Weights of a small self-supervised image encoder: 14.5M parameters.
Rows from block 5, named by matrix and row number. Each number is 128 + 24 x the weight over its row's rms, rounded and kept within 0 to 255. All counts start at 0. Numbers have three digits each.
# fc1: shared expert up (model.blocks.5.mlp.shared.fc1.weight, 192x384), inputs 288-383
fc1.52:096161143110115186133119158148142099148164124150175149143162109126103145087122212125071095122129151125118083155128150104157077150082111136163159124128076116135086140085096105135151161161155185122125145163138106148110102145101125106159182084108127118112127088157119165149135185152109143133
fc1.53:149127069175119176140094067158122073128118108083141110162157115148130108099167186115125142148107153152095116098113121111123111122157142145115125145112138115076124169119166102109133149160151109123200117095119133157134121126147141107082163154095144124143102135165165121136128131100128117129
fc1.54:129095097122106191136144118116096150146161175113146125144133199172140156147125152072134115160075106117121155192083109130128157137148105132152120139121130151166104143101076100141127144155161146141141134122141122153105121171112085155121120107159073132121110129101137134116126121149176096160
fc1.55:127130161137087128114111119144122099139126079100145116102106164124053079134117123132130120162126139122123126161125124146139104111125158106083125109165147141127120135163121168103121107149135125094121171177163101162105141168156142098147090167166106129146124101133187127090121133089132174105
fc1.56:122102143108111091132160141130136109132177116123150124143159139142095155111107123144096110115137123100117092136127139137125149131161150152123135110146121106137143154095098098136167155136099128126136130114107140082143106129116123133133135098136132160112129166125075113101121154205099183146
fc1.57:139091101132127161085129140112134099125107099135124138202133112096124132114143108151150161137241126116144101173107100154129157122105164146126114181123172119099129127095135126101141116104143126136154107153117122095092097087089135123118094142176157133148160119139136166133110139139112099119
fc1.58:127127143081138159127125128141091088137086135163117126114097140137133139121130154154176112123125092085123109130158142147117133082126128162113143117121153140140154123132167123117141146159086117113147122122084141096168110100108145096107080146180141156134111126152147147165115144141064198134
fc1.59:101097151162145085102113150174153150165145122140126133113124078117149091151083070182122096129104114121119118125114117141135119098093137136098165130121094098112119162155114155150129124147090163119117195120110118120117126114125147126154128110157082119084120150115089127100179150158164179089
fc1.60:116146134122146139137122116115106089121106162112092110174119102132101118169114118107119126139112137153106131126136147099114136143128171105102163138107160144125125103103161167107154112142162135143117141121130113128090121092080129074154091125163144110137152122186194149113129105127110100123
fc1.61:100113155167114099128082093143148115149131132137157155123157116135136116129130175100092139079101120166129129142103141139101135134119125134139158120112138129093113100114121124137151128158161136136146116167159108139140128151122117157146143092135093084148111176167120144160140111140105152085
fc1.62:116106125196135153149106163117080141104146166116123125151073141119111117135120118144118165124115160129120123186135173130149105136172081138089077139140131149146123114150156186161118105120177111183122120127155144162134144143118130126076121095088149110110177147091124146158151125110125126164
fc1.63:121131106149097119171127106161147108125151131095108095130109181128162118121156122128187091115120110107117145130163135124098107096115170108125124117129117132100123106131131103154186117135134115094143144097120131152098106162111114132133088100107153135146110138086130139152126158138144146145
fc1.64:105120100093098156140092092144081127108080131180102140147130165143103159173159126143122138139118147098158140146157089144112124112161118137113130155142082140127141118168096113107139104148145133168119122132134118122149085149123097170137147093164085111192119186140138100094117120132104114119
fc1.65:122137130065129132130136132120102097121138174129137152134103147099145170144120101115173109132120138156135129134139150168130132132112146102152130115118143129146135100038143135126124148117156099106119100105184126141144114137143151117156130157093130110171087144143156084091103092103141151136
fc1.66:094137094114136132114118128150146144190149139140141175173121109143092114147112092124123123140106150112107156156159108118126118164081119134108140146106093129186130127114118154120073124129125102143084098126133134127089097105128164131145132126136154146107094144130124140154136143152183126133
fc1.67:115121067103116165105128116112117124130113142094109172109121168128164122130156157122119109097142126132123107098136090150100101147118165144141077142162124119142115136120109081048138167152136135128146156155180184093105103101154139108067164128097121162152156085107113057121124121132110130120
fc1.68:120128114109068104137118116095142098127159144144090116140156087129137157196094095132180169123158126134173137135157126108156103139114123148107112064122172122102086161151115120085124150109137111135118122085112135144122106131148127165112135087105118075104076125139128140091147107138129128111
fc1.69:125107139143168115145159117147148128099120146105133139138081143126123139135109160172123116107131096135159138170186134099122123104122139107176123080115098133095154124122088132141156083118151159124139120181129121117144160117142071166092109104118126104117110173144133146213150097141126130122
fc1.70:149172144109137124128153075134179108147089116129116154137161076179150108164152108182122163133150150112091074099120084110133088155148147141164140160110140132141110149074114092121145158152131129122149123120146151176127134111157137112099157143126129111147111121184091134091161131119146100150
fc1.71:132126140145181140104114113133129132130162124122102150149133158112179151120140122114101076148105191153114103142123166147135117145140116132149129114129143128109154123096115147091105131129145158095146086125128114122126151103112133146125115084154129142103165137101115133141129109120122135149
fc1.72:144152127091129119120128155108126123137171135130135100113134158115161095074109177138095136153104101148144167111141112119118163097154126160142167159114093127154100070134152087127120134144147108104148123091110150124158107124103127126096162132132121177183093098140164133131158133153137143075
fc1.73:091149134145114141088109119124106142135155096113100119124148142162129133104161114100099152170206106154118118080139141126105134089121172149130133119139141102118111123123153133162179169150121151062119118097179116132096128102114140143129141112121135118149164100088089147117114170154130147129
fc1.74:091154110121129114158129115158128131067119131138131184128087151115187113138133167148151102147159116133087143152144138134098086120094164117139158123169142121112088160149119143110130142136123150119121097149116173152102129167148144097117118093121129125089116127100182121107141118143134106099
fc1.75:146101085128139129136098111154146104116142119124155114172115065166149121079127127170101140127128131149110173160138144144154123153142132112123109147143144152137140108104164165171124163163139160135159068169110105123142115092123128142135113133106116123158129128127125150121136136115152120166
fc1.76:090177140098142179114157144123088110146166118157152152144091162135104150139113090162131109128141144113142118105121105139103094096109153157136132110144119187106133169136112120118140158152149153130144182128099112120138124185150131107128169076127164131119106111133145115107130134177148102114
fc1.77:097119119117092154127129131134127097107110114143128142113178138097141107106186143106143178136116094127102133117121107160126145094096119152122130166124142100114130101139121161157140121115122111100113111122107199116150116120155121149126123153140104115148121128137118099154148105075114137119
fc1.78:118100149118098157135123128106101171110140126154108131089128137156112116146206143069155134150077157135132129119122129118096109159147137148117151109133073162154109135127111120091132113154158113114155100121132097156103115109089107090162137121115117129140151165117150152115129133145092129118
fc1.79:158100102145106121132144112124096146131157131115123167130132172133118107144103133122106076153135115136156154156175115112101169163135153105107121169124130103135117129123101142140129143153123109135122063089123132145110119124122116112106124131123079166136123149124055135170167129136142087110
fc1.80:134145127089107075155112122093067090137080093121121140129147116130144143107151143109206124137108113142121107119059129167100148161133160120156135116142066132126117135143154104160147128143152103131103145130146120137110123105119142108114127191129129118151156130140120119096148095125123142137
fc1.81:117162109149108105101173101113114139132121147138201104086142129144088130092157149073161107109114143157106135095085111190145079141131138135163158132113146122131144156148109135131101115154159136130102119140139156103105155144136156134126126141146092161139116160109110128141137130140133140107
fc1.82:123146190131121144117165149152142169087143146157109161103156122144141130156141146140122100121169087117135168158164143155156160106169124159120148123122154110081086128078072149084087161123113179150116152152169116121119092131112126137139117059163118119129129175096131106139123136097127150158
fc1.83:105139110176115173114112150128114152154130179133146119143129111138120155166147113094093157155150148156092149105141105117092132114166108135160113121095181058135149135134137118091147128117117118140148116164123139128113164133109134173146129095091112105117091078093167100150129120110151152184
fc1.84:118171147138151174129134106117127162120127118158164174089119087115117110131101129138123139099158108099166084097138142121152113128126174164101137114140120117149100128133101112123166135132112143178118092129114123125138096121121125160161125151146093134134101173189127120162122140127140127150
fc1.85:137129133077147093133085121110099111115121123124136125104153108133156136133146105136110093121125105151122151147094083147101154133117147160121163177130145144157120173125114136095098172134092143120110110145108085103133133108141118156147154154119116121117101135113151107099117088192175100088
fc1.86:119155130142140176125156155123070108102109121106195105144130166153117105095145123096145109133122090100111122103116123126126130141124116133169130149133092126142133096204151152116114131112152127124114070138143111112106123157104108086124123135137118125144106156104142131132122120150138147111
fc1.87:159137112129130131090122062131106134113091146122113147158091139131115100136114098104186110112072116124112117131167127172114112154170124179149144139153138117174126100113146136156137121138155157138157099108140143133152097099137124154105106083109115146102130108126134087126126107111122136070
fc1.88:121146139141150115120091141110153120069121139130061195140105218137076119145104123156161164114139096147140116149150126159092136137117111116088163087096116137147129105115158113195152148178143110080102113125157118160107138103138143147127103139156159104158112156138086164130162149125097151085
fc1.89:125125098148123079139133135102127107140154156096122097158130132084154111145104107150159122155141124087064151110096109114093164098180157181130133080146119157145099146136172156095115103114132115135138140115122136137133121090159127115098139168103140133115110147097146084098144105122149147155
fc1.90:095154173157120085072135107123113108188169139163130177124166131115156163092083144133074091098118117101153132166116130140123180109096163147131163159134163107139122134123114107132101125139086153136124139143151067142161134134151129120118110102146132118150129148147088151168108143185173130111
fc1.91:117170145128137101104093101159159127127168136129063089147135150125145095075103141135111107116154132126161142136142133135147102111156103154110181118155143101152132149155183133111163125156136141125131126123093117103134109126173141171090143108137140154131103080131108158089181162118158122139
fc1.92:120073102128159150122153121133162113136135103139122157088151139140126141122083155151117170113132146140145112143139108122100141153116089121117134137131102094164113110105160136085115106148107165112118126136167131136171129139147142143111151106146118105130118099095101122103129191108118131137
fc1.93:097112112122115118132136124147126148130141148101164106137096166101105121146129144133130123143120152143144180166145144154163165117104080138156123126191145122134147100133121129115120102131118135113168140095115127125108141149121103167100123122120087088107117064124104156132136117133132117138
fc1.94:142095112087155131123130136172176149123105113112133135143108120139151119181171090108141147088134103131073143133097119116105147140154151126092108098111139123134120151146155140161122127119106081139120154119120111124091124112120108160130109151120123177149127113160159133101165116154161137121
fc1.95:098057103141136158127105141103103125114133126127126139144098100122078088149149144140137170098178096162133116138063134145091128123175119111158069104151134088134123152122080102072143110109146094132131145188106123124119139142093088130156114117133129140148144118100104099130146088133135124142
fc1.96:150145174082163102163139114145150055184093147111118137119129090112125145116126147139086148107138134135094124117154181117128122079095123126125101111083138141106087100099123123156144114144091107119120137154147124130128163129168111125133112120131097137140108146164114109156140126160144087111
fc1.97:132128105137123143159103136087120074157148095108108153136089126105176139104092152092142149148148088095155165168085141088151110086162135101124143111133136115137130101128123147151152154161111116080143123144162081135131154185140148111144111134126152157163098154109136134149165153130152081153
fc1.98:137132123098067144110174142155111134158137150105144109138123128140102116095135166093071098147109111126133091123101132130082120097138118102147134130155116117133137081133146129176132097144123164161086118150147141111077136128123102109136141121131128093150158143123151124137185128114140126137
fc1.99:096161165120156103107149144134062111110158084139135125169151131144128128138134120116169119198090113150179129122111150152107129110124109125127119130137142131141166133144139152117139103129157137080135183117118160086133127135078100101144107132131176098153150134090172140144137139151113125139
fc1.100:104106132132110111119084127098112129091090091170099152139121121112146132141129106119090157119137155124180091121108121137106114133119126176061147143153149116103110189117171111118131124111092146132134150121113154130167102137154147104144115159137141110132139137124069133170149141132133112073
fc1.101:130143152139117108125123109060141068127127115075102130106166119144141145069101111129139120140128130094154129089132159108147174129136177083127106145116127153132127127139134104117153170156116122127149117133115115162144090106138137098127104107140140142110121152099139099125154142162139089154
fc1.102:139128143081142146121109141100065138109100081125123132106157166147096120099110158087143165122089133134103165152137122114156140143117123149145145139170094111132135117139168135097141176102146163123116116152150170105117153149132120108118151154114090160071134161110100107133128106160131118114
fc1.103:100102122147116133139132161099120135097113067138120133133110156125115205134144139131160110115075111106108087126150146119095145173105140158158087115138112120132159080080123169122158110150184102132156148156110123147107142128141129182141118109120123123189135123107134104139112073099105153121
fc1.104:162119110096143152130149089140145109162121122120160103111148103155164125106127132127161148165200097133151124116114103121137160111101138138120116143143147116144133147138106103163118171143104115151089144117142118131148148142106145182121152163149118149098137126115194156126150124153126111145
fc1.105:133073135177114113112140130132138118168143111136124104123165100129121136092107167140148141171172128097119075113149132179146089125138114092075094177159152115087132127120099170131121116136139182139130098111128114166125137106156116162144122125176094136114156148111121125101110097151140140129
fc1.106:102113146114112072155151138090113140121140115125105113130103082148140090136134103095143082111130140142111160148143156094148174125164078136158115119115121107118138117162120151152091136122116088137118125151105082087093108150168124117114149147137139125142102144137156150142164129149157080132
fc1.107:142121150116131152102154152127076142115161105138148125160115116124105114142121117130117140150135160113137118128145114117147152167124139160097155130181122166122117133130117120160104109202125126114151164106126101138124100153169055117101174106118139113135118122163129159119125139097186123191
fc1.108:171113150147122147123123141096084163162148144190140164115146116133130135114120135176123099124112153128126119131107126149126097110120094085112091154180135119150137146101120132153134100181145131099116128122144072163142125132131154069171139105125163160115139129117112126126138155160132080097
fc1.109:100121133154078157119146135094096131118083098156147128152138179132150167149100124123098110162106135122165139147146077101124137124093117183110121164103179105085126173102113121139117170134161099095132121126126124111135148149140136128129108083115165111168118093139155111123053134127124101124
fc1.110:075161113110130110157103135163104091110125096095114081098149121133093154174156080143113146149141090118065096116149107129106123135196118129111143118124137121125145108113128161075127159141135105131145113118126135128139167133112154150121100160158106099147118118148131098124107101096163138152
fc1.111:127100137147119149149128134142117096107093108116117154144146140126141137138129147138132085113112107116138125174151116167114160152124109153101132186171151171173135149091122137129152137136118139131103128106157102125148100102113182098114148095119132142148150154136110131139117120113146137165
fc1.112:109125132180104136101101115135125170098124131112176125094131154069126114123138130138127162110111134117120154141108122114127133104142111101157162103130109129102086146117121103095145121165126137127110091137140132136109134176131101158120150105171109128152125146151140107149113115139127185162
fc1.113:074139138122096143123145134088125094180137141118149151127137088097124155092099144144075126064094123108142165140120121146177150066140141134118174135141123155152110169151146118153127132133092112133158119156095072145090148114132119062126138129123080129134158136109128120124136128175105136098
fc1.114:109095184120109123129150099123105142133127108131125181101127072122118173129122116131095087136154129138099156165149120119183114138119117141133136142157165129142095159141149156156091129173116152104109110124132082108174107089169135113089143079071124145117158125068134155121143173139125137127
fc1.115:114128143110119146164135146146133096125158104125071136155165138144132119161152110114113122124105134125153132109164154100164118104120123143064151165130140165148106075119156141137130124137134079108110121104145108131084123112099135118177079144125123143123148124129127132142134136127080085113
fc1.116:164167143099140127122107095119096134139121115123111122146090140111098140119132119133148144111113128168153088133137108136140119128117143120111123140138152137124174097115117129148142112112086138138166127109126144167069104141148148125161129142128123107132076106093129081136156067131119149138
fc1.117:155151150137125115113114140157150118152102138146141125131155062086106116078128156137116063146123153125119158136119105116146137133118139150113131156132116112125161113171162139111114163112105112086106138134116105106123115127122188157098157100146088096105108106137150125100127127170120086098
fc1.118:089108131112125151100129103140139121127138082104086119180126124124092113173163106120134146140169125134149118136151126122148123106121124101189097146125128121144106143142103156144140132175111145154159114153168106143144091137127091116089147130141162109127129127089149107112115166120099108128
fc1.119:126176149189130120079116116126131147155120133077114108079106140147105134108143107129123101096130164133167115094132155132175134166176151154134132117116120146132107098145152139120165128112106174156124136156116138086134160119126122127149095193085135102132115140116154114140157125114159102161
fc1.120:117085158121133140153174158118115101140140081114120146106153117116085149138150107103172113113127144158147144138142153139141113165157130171125146164106121114179142150132147124086169167142118147160119121125125102101152124168099138129108120124102102135080130140115105129137149128181144130113
fc1.121:109121124095172121144131096108145105118089093130076086102133140129118156118098114108132143143114130148125123179169127128138098177170123145115119124142130162108145142147135130155106127113121156102121106125101181137155121080115112114112132171142062133150136162130088108115136106112102125171
fc1.122:148180130151157140129141164123142153140153122129124137138141102113107133124111091116148146129143095142102093173096152146132117188106135118107099157119106126137127148113134150170142164132130162140100111146112118105127123106143145125145112143112156140104168149071123140080143136136154143157
fc1.123:148111136105099141140172157143117141139102096125187151119110121131119135092163150092079117131128150139109116149114125119138154169122122142135125182120082123108157088154158107122105139103121143141097155177143118090107136168146099118131138136095109134095119116144120150127162146137108131117
fc1.124:110111124125125114168161129102152151090143086105115111132166107131134158095091119080122074158103158135176094120142131101134140155171190113145116137120142131161110129135131118126158142144122142121148141151108096116136174107161118126130104107131135104123135131105111131124136160149130137114
fc1.125:135089082144142096133171098129123117105148146134111144106112132105152139103128133151133138166154158117143103148128083130127140135121114067136116078160112160141132141119122146150149109136119158120119112152139107125141139133097126101182108107128134122109135119167149155091110155142137124151
fc1.126:123165122138130103103161128120117125110138082092159121111104130151115160109150135122154130167113129187149110151168149167126113093109127131111133146155117092134162114112146117149160112120099153117089099117107160137106159149114113164167127150169161124167130118123154143145098157149099144115
fc1.127:119131140149106116133173183116145153093118194149132132135095085176096140111118102128064149133188158136094110161119108143119110188124141129115115148139186154123124191085120153082139121110115124165146142125132111116100114152114145158107130090164149118088152114130114119131084110138157109125
fc1.128:105110139187110113121171119095122136152162103103114112128092128165153111113102144128167115144108085121128147143088108123113086095177152110115133128137122188152088174116101102156126149161135089118149150162133100135113165166123149121111146137111087143100130180131148143141142090147135122127
fc1.129:149155107097150086120161114069132098121149127091157180119148141161149123119113116140172159115162129119142130132117114093146174139127164149102129092163166135185166155127083122126143134120166093069132094109104129131135115153131072139096164151127148120113126162149167137190101114144159147145
fc1.130:147154109156123105116177141172103175107147133179118137136090112138129117081155111122169102115115163121102123081141128147141135138116134123166118114129095151105114155108112148120180166106093117121107120110154108103134123137102129135097169135165083164111110116116170098145117139147167148119
fc1.131:128133108149152098126129104168121147155136172138142105117123130150100110116113133088133119140140156146129104102098117140102095096124128147145161124142140126123119149140136067159109110089099141168144142137109136129092078101114091136185073086122111129118163129093119102128119107156135124108
fc1.132:081134112121102166135108157133120167173095147134143110121093135135123117140179127102126122122139168105137107123106133144101154115098135140146159162091116125086137162158126134113072169128115089135099156146132156143082129136141128133182112141104112136144138108134142092097145139147145087111
fc1.133:143097149142151125139111130153173136151113184190129118126115127151124117093148134145129118090093138108131158118141153113106136128108128135106168115152138155107115149123136115177171071165144162135105113109118097147144093067107134142135108132105118138134061133148139108122165175163143129085
fc1.134:130131180158126116125161143079165111144153087125134131148158171095131117132162155145124133112106125116119133131160149131096148124119116146093097147142153134114118148113145164177115157127108144125119109069116106088116113089146063137101149148141190113149143160106104099126153093157143166100
fc1.135:109106109155187128127152120216177131121114186161120098088168168127171097132183124154109114119121126153117134122152127140139111094140104150119067108118148134099168099110157143116169171120106144132035166124168137131132096143078130149104129136136085158100122164133117119139121127166126123146
fc1.136:124106065179118123111156136151117109102109135114140153130132148116137164139151085140165184161120141138143146142119136158143183149153127096093121133081116144142118091155116128116178125129133157162140122142114139136117138123138151142088104142112137082149170115132109140120104126121160153143
fc1.137:112111093139139155136138121126117125113139106081108133142122127109165122122122158151145132145129132119103143140083128167145110140132138120148154176166119166135153114151132115145158152123161130143130118124104133108153126175115136104133129162110121127107145116109088177143100118095175160140
fc1.138:092151110142078138125113117122121129137104081113179126181103112097121174160129109131105129086114155079177125117167133121132130144143119115068103149106110134137082122111138146133097136123107081125135162155106084114134110153127128091155117140098121120135174117119185150121110142086125175145
fc1.139:105117092120132095101116142134157138121116152180109103161128131124143140146169096107154131135119136101141089109115157148104131138143138119093158121128106064157131091124127173128133105091156153137101138173100110153114105088137109129159130113139129085173131132129156120134121150095101092086
fc1.140:145124144143134125121112103081133145174101143132146103155116125103134163136111110102143114158120097120074127106132068110104128138141144128096163127114136110139109157097167134153100177130083122099114093159113128124112071141148147127144151178128121097105153131142163117150103132146123081138
fc1.141:110070088131158153127124128107080104116130151109143120112093093112144165111135077108134108136100135111128117120112142179096123114154151113123118159168087115094116120145179130111124123094110113144113126191126101164100161111144170127146156134164142125147148134135143121152118113120139138161
fc1.142:160135149115100104145113190137107159145105139116135142117093107138098098128132107110139122132141144109164126150149153119111114142124140118160109157123118081108105143187111144165096117111081082144138134140115140164118098135166133166128145126115138088120101138101142114132108105085142096114
fc1.143:128133141110113123144136136051134151087120152118154138118147108161131105125121077153133151158120111136136197100095087136151144138134138144105132126183146145139117136107136158114120125104069121124148122150118129174140135125132130129096103138128079122132080132134142139162144091136124187116
fc1.144:098147150121116143128142169098111132136188128140131095137131112161148168132085131152118132140120158096101119136112155152139115090092117080135103146133153141122142156110141161121157068157139094126095066128122089090127101133104111123123097116126130117154127171143135169154124151097140139138
fc1.145:119170186128105122127115110140092098089099125143114135109140099109118126130107161098113161119178126131171076130183117146139081128151095168126127124172190152142095109106072123128117117145105142121141127169135111137136111128124148175144111181109162131165152151164119105111071112163125172137
fc1.146:094142095150149087114174106100129140155152075125121134111133130149120144124096165123140093088151130125140121156083165082129121142157122141078125096183118120151147125095137153145098102131156125103133106197137171114084105101166126110122126119175097104142153152151117121104147118137143143121
fc1.147:109102101093129171143145123161116112104162108124093110133118149150159099145094160178085146168115135164156111148133089120100128136101109114134130155162143134168120143095110191075181088133117174122110154127135131112114148127099129106125149147150141105107175099129141119097123175157123110111
fc1.148:156131141134149147166151137153067127111134129131136106089138122129122147127123165168106086133152135093133144147154118099152103139150127082115093119092123135139153135137145149098142118138171138115099118171137111104132128170134093154145152098129095128115139115093141133121133137123142138100
fc1.149:147111164086127157149127107124166121177147161081153064134102154134154125121115153114151146146136111123071127180100124077118102089161124149151122115107133115160161128056133106113122096155144118118125106078095125164120155168156112105123107115093084181124091145138102114182123115134109101160
fc1.150:130100108118133171109122127112160130105068131113124128171106145158142104104126155071176091151155082113155156179116145115117070140135124092134091138101139123139131150089111137129143078119132066142133110121109123116136124126146123160093113119132111152138103125092107112125085112112106117111
fc1.151:135118114119104122135143133139153118113120148096129150117167091127124115101068167108074115122090140127156139131075130127187154152088136129125152167158105161126133122150158143165128104132132114155140152113160116150143126104107134127165076098136165179127124100078082135155152161097133095069
fc1.152:120105134114126112129103197133107156105141152128118109054131131144104126133176122098126121098152103137121146167110118187167114157132128130148126137101160142132071112152183099090123124102078120116117097132107178159153124147090121125137089143157102143140122113112127163109149144149120113156
fc1.153:130105123140135140129145073114117132157110107116135076120104094110118093129118134107114106129122159133117140139165142115162115122106142157204142146146146172137146110097139182078125128174170111150103119190089160133167169120134136108178149095132097107142162134138122139130100139149097117090
fc1.154:077155155127103120130139110092112155141148084091148119182141108139115090126184110097119136162114118133088115132129124100095087130154144125103129141185107144125088167119109091173160123157113130159138130148176110150147137076106123113143115101124105119136158121127131170157166162155153106114
fc1.155:094131151138156096100108110132189136160137108139134144124140136106086123098091145133176146097118128131128159141068137125106135119121084161161179134152139114178119116067123114101103162143128119146128135103097178137072120123096138128124121135116144129103126109059151132145102120157168139171
fc1.156:129114105094082095157105131118093127137106124132149136093128124113079145142052096114135119093107132132125150119112147120163112150136097141122177119161159124168113130055111145127084103185141130127162098158117129136096102131146074130122120102172102136093136115141100140145154129173118135122
fc1.157:079138124116130206139114113119132117140142129073094085150121154202156101147117148136129187119136144123120112140125129114107127163137120142126163100113149105097131124119128107133070120114111080120102106117133090113123140151123131139141166129093103124156125116148097152133153138106154121165
fc1.158:136114093169090114115130137131165127104177112121113138137146137150139154120146071138121152156087150097104133148194105101127150176119149121114089089150116179115108154107138101195119085174142142155125110127111111136107115085155112106136158141108168126157139130153133150161097133097141153113
fc1.159:128104128097120145133141126147123124140152123156122129146111107161123120112148128118124092133133153111075130141153096145122117129114135120126089116133206092118113125093135140154102122173127159161107130110148146150117110108138103142121166122101133084125131144156143107129122128132160126138
fc1.160:158145130119132084102092175139106151126104103147123143124129141136168112090100124108127095115138119121151158100170154103117103146078137159113103126155127148100126134119112149127131158140122107153126094153126093104101137128136114124105117146121150168136131142103136117079155114157101129131
fc1.161:144129115089149131129115118098142109136114103157113110108112139122104136130161134119123150140168117107145134105150104142117141087142109141110145137093104126144113140152112113131168111118171154123130112059116087112146167112144110149166127156133151130168128155125131116114157158101163118094
fc1.162:098099131150167102117139116124088131134128125054148135095114158153100138130118064156164113131142159109112082113158166119103160101129118131114160143168149134149112145096105162118133142110134180117124108157190096112156171159128116087154141097122154050108096143180123122146135127119143103097
fc1.163:148106137153092108122176095127106159136137131106156128132081085108105139118101141144147106144147138125145116138138147132095175170120140136132112146090075144095132105131052126152146138115106122134145060149120117129124136101138113123120170083122149126075133129115067132122123119102166110153
fc1.164:090135145154116147114105124152130115132124144140140126135127112136129103118159122163119110129153102133108121154142130123131152154135144174121109100120167132115077131134134082126124159114123120100114164135113132145117084113131164114119116134115146165099114129129150165145132110167169154181
fc1.165:045165142149118168130124135125124087123172119102175119184138154149098138128116115096095158130124129136137149144145144117146127110145151125121176148149156127122120108160157108101120158145113129115190142114150096135117130168118130149132100156129132120158112108135091096162128132174092130115
fc1.166:102110126133156146074084136111113118134135145079146145097074114148086137128170100072160145141143099108127104130125154125123123080187150108147115091092129115164099125139153140157120105129139124165110116123151138128137126069142062126135113115119116079112127136096143134140168140160137060102
fc1.167:092135120112133122130144140165177158145121126107095094180132140111100150142122165169114132149162143134087132135108117135116128148139118121128123127091119133163154105119165139191138143135104095121139141080128160138119162143150093162144127130100141084137152123101111107105140129158141166132
fc1.168:131139137149165138113122152134100118134116152145136112160141145156125079185121079119078149142144140108122119117113108096133106084134161145097088165108149120113137119147122143125116096137144083158132143106141105159168140103135127171161131116144132100072100145124117142151129121101131165150
fc1.169:140121132142127094131147096170103120147152138117153121106132086141091116116124121133134156157121146132144162104129108137145122123138112140119143121148154107144125105119131093123153134096160164143155167103091114144120164126108123142123145095130163099087136119119104130125157123138170126163
fc1.170:136109167183108130158122145110108097087098139127175138148146098145145135170136143131141138152168103172176118104118154084081105114099118110114113168097120134130123172114163161110116151115156091147084125109145094161133125144161125116120131114088136132148131178122149167092116147093138120190
fc1.171:111076142076153145175128107143160103129166098142132109074148094141100105175083154092129072123113171124169128115109159122152187133146115114108129165115097089125148093114129130121104133093154154175156155125112133127124158186154142097128111127121131161093126077117103139126201103138097133119
fc1.172:084089141087175102108136156156111133114106141124122162107094147126125142149130138134193157096127125149084156131122120137135181119093126137135120112117128110115149155122141115144083124129134125149126129139137129128153075123128120091156134084140090072129165113098106106100121087179115139112
fc1.173:139128148063162120160131152135149108129116131148108154113111171119133141145149148104131092133120101130115100124153165124145109127162123130168121128101130121132087096084122121120141157114133109112169152094091096189128141133115154128112141110105136116130159122129119104154139131121118136135
fc1.174:132149070121058088082142135166110152157102115104145114151077130099156110124145097144155094080138128142148153154149091154142140117140149101156097145104130119151122154137144149139137152115177109148124119078142130120116121112138152082128118160142131094115089120125148143121129119122166119148
fc1.175:179101106150146147168119119098088090107134092083122171102114127135134149113105126117149085096107122152077153075083152123121148108159174123128104135115103150145123092123126075148118159186153106118126120144139105121120166141098143101146104188111104118148097134128140144102100058164138098200
fc1.176:114139110190104121131095130146142123095166135128137151117156142161129107134132074146125139171115099120150130066129103138148106126099095106108096136173125106120109094106111158115175162123088084141148132144131151130097150117152133106131130145137110140100147098115141151156130146110155132146
fc1.177:114174152147117152132143151123117124135137099151148136118170134163119110118123187118145116145153069104102086082120075146118080121114123139111144120138118133169129147166119128140169106150107158143101161091119097124110164127102128172142127147113101126111157159110125143129158126142148156105
fc1.178:131100149124110122112140145117139145137107135170114114171134131114154192125126133111166131135137127073157155138117160106143104140140111140126164100110105124142120101119115092151101085115129162156095131167134108143081090113136141125146113152085136109125099142129137154158122142166120119137
fc1.179:178150115091107138091173110106118122123126125122119119110130147115166134125123152109092169146138138140108135121119078137110180134122118117174121141151165156110154142091125123178169134161147124148107128108120080125135106155130085130136126093115137117129144133101147129144145166089105123144
fc1.180:092129110118110169121085093135130131115149142161118098157123108157134124145140114088165113122128106159107170098100120132140097141066105127126115131091140106150130107154115121122130147115089097105132125127110120159122074110089120153114094100185138175152088115139186111111099154139094119109
fc1.181:073110116132117137137133121154156142126096093153152135179110092080096126092072145093109119135125123128132175140099116120136098110150136100128148138125100131132130143129116109089151119135179100122156123123136129135155119122114126157173130132113197106167077146089146089111133138101094115181
fc1.182:153151118142110124165095155129147119175150118096119173124172135126101137120091102096075109161121173130155118099103122133136107090162167149127156118159130104131117131092125111143163091183126156129126103094106098116123157153166109155103109140095115126148150137148088153098147152095118183104
fc1.183:155143109102118131134164114117131136109093122110106157158171128129130104139141117176073170119154113127124127164133100199125160159123157113129118165139131110098119130111125090128134097140132163089145098113130176111208069116111086160156142167162137107129123089105095129131168120123121128126
fc1.184:126103102151151127092143115131121110108136132116145138152124139084134124118154158109139105129163113110140136183129136132132119143145143109112116128138117146133158155118135143143145108120163134122092094118132145134103106137123110099120134184108137128113155101086133160127142111095184121198
fc1.185:132164145166142148153129119141142105104113158121135126167147144153103115130155148129176150102122151114145134102133093138065077092129117141115068154152109153112112130129153106106096105133088115194111108128134078133165112142174095137107120134120101126104118107128108189139056114090136090138
fc1.186:079138129119150161100134096132125125165161111136108148125164166115173100125126139107099099124140123134119110138141130092117160184123129102139146113124081126137141097113134130114170114106115147134139119115109079094102085153091109138131167125136098167176140163100146129108091092152145133120
fc1.187:085117136119141107124114173101116144110147127134085119086144153119144094111125105115172106141114157102143146121137126159147132122138134171095136114090151197088145145125112119088143101157111135114091073138105111166129132126124122145116101147131137133139108122141115167131132152156120147158
fc1.188:162150080155091092094152090136132178146093143105137155118148095102142124132107168108146138149128133090096088149088108162137123131155100117132153143123139155156143160185075140141156118151148103119115092135131152113119124084157097130104057150152123135104125100062087108150165152150107106121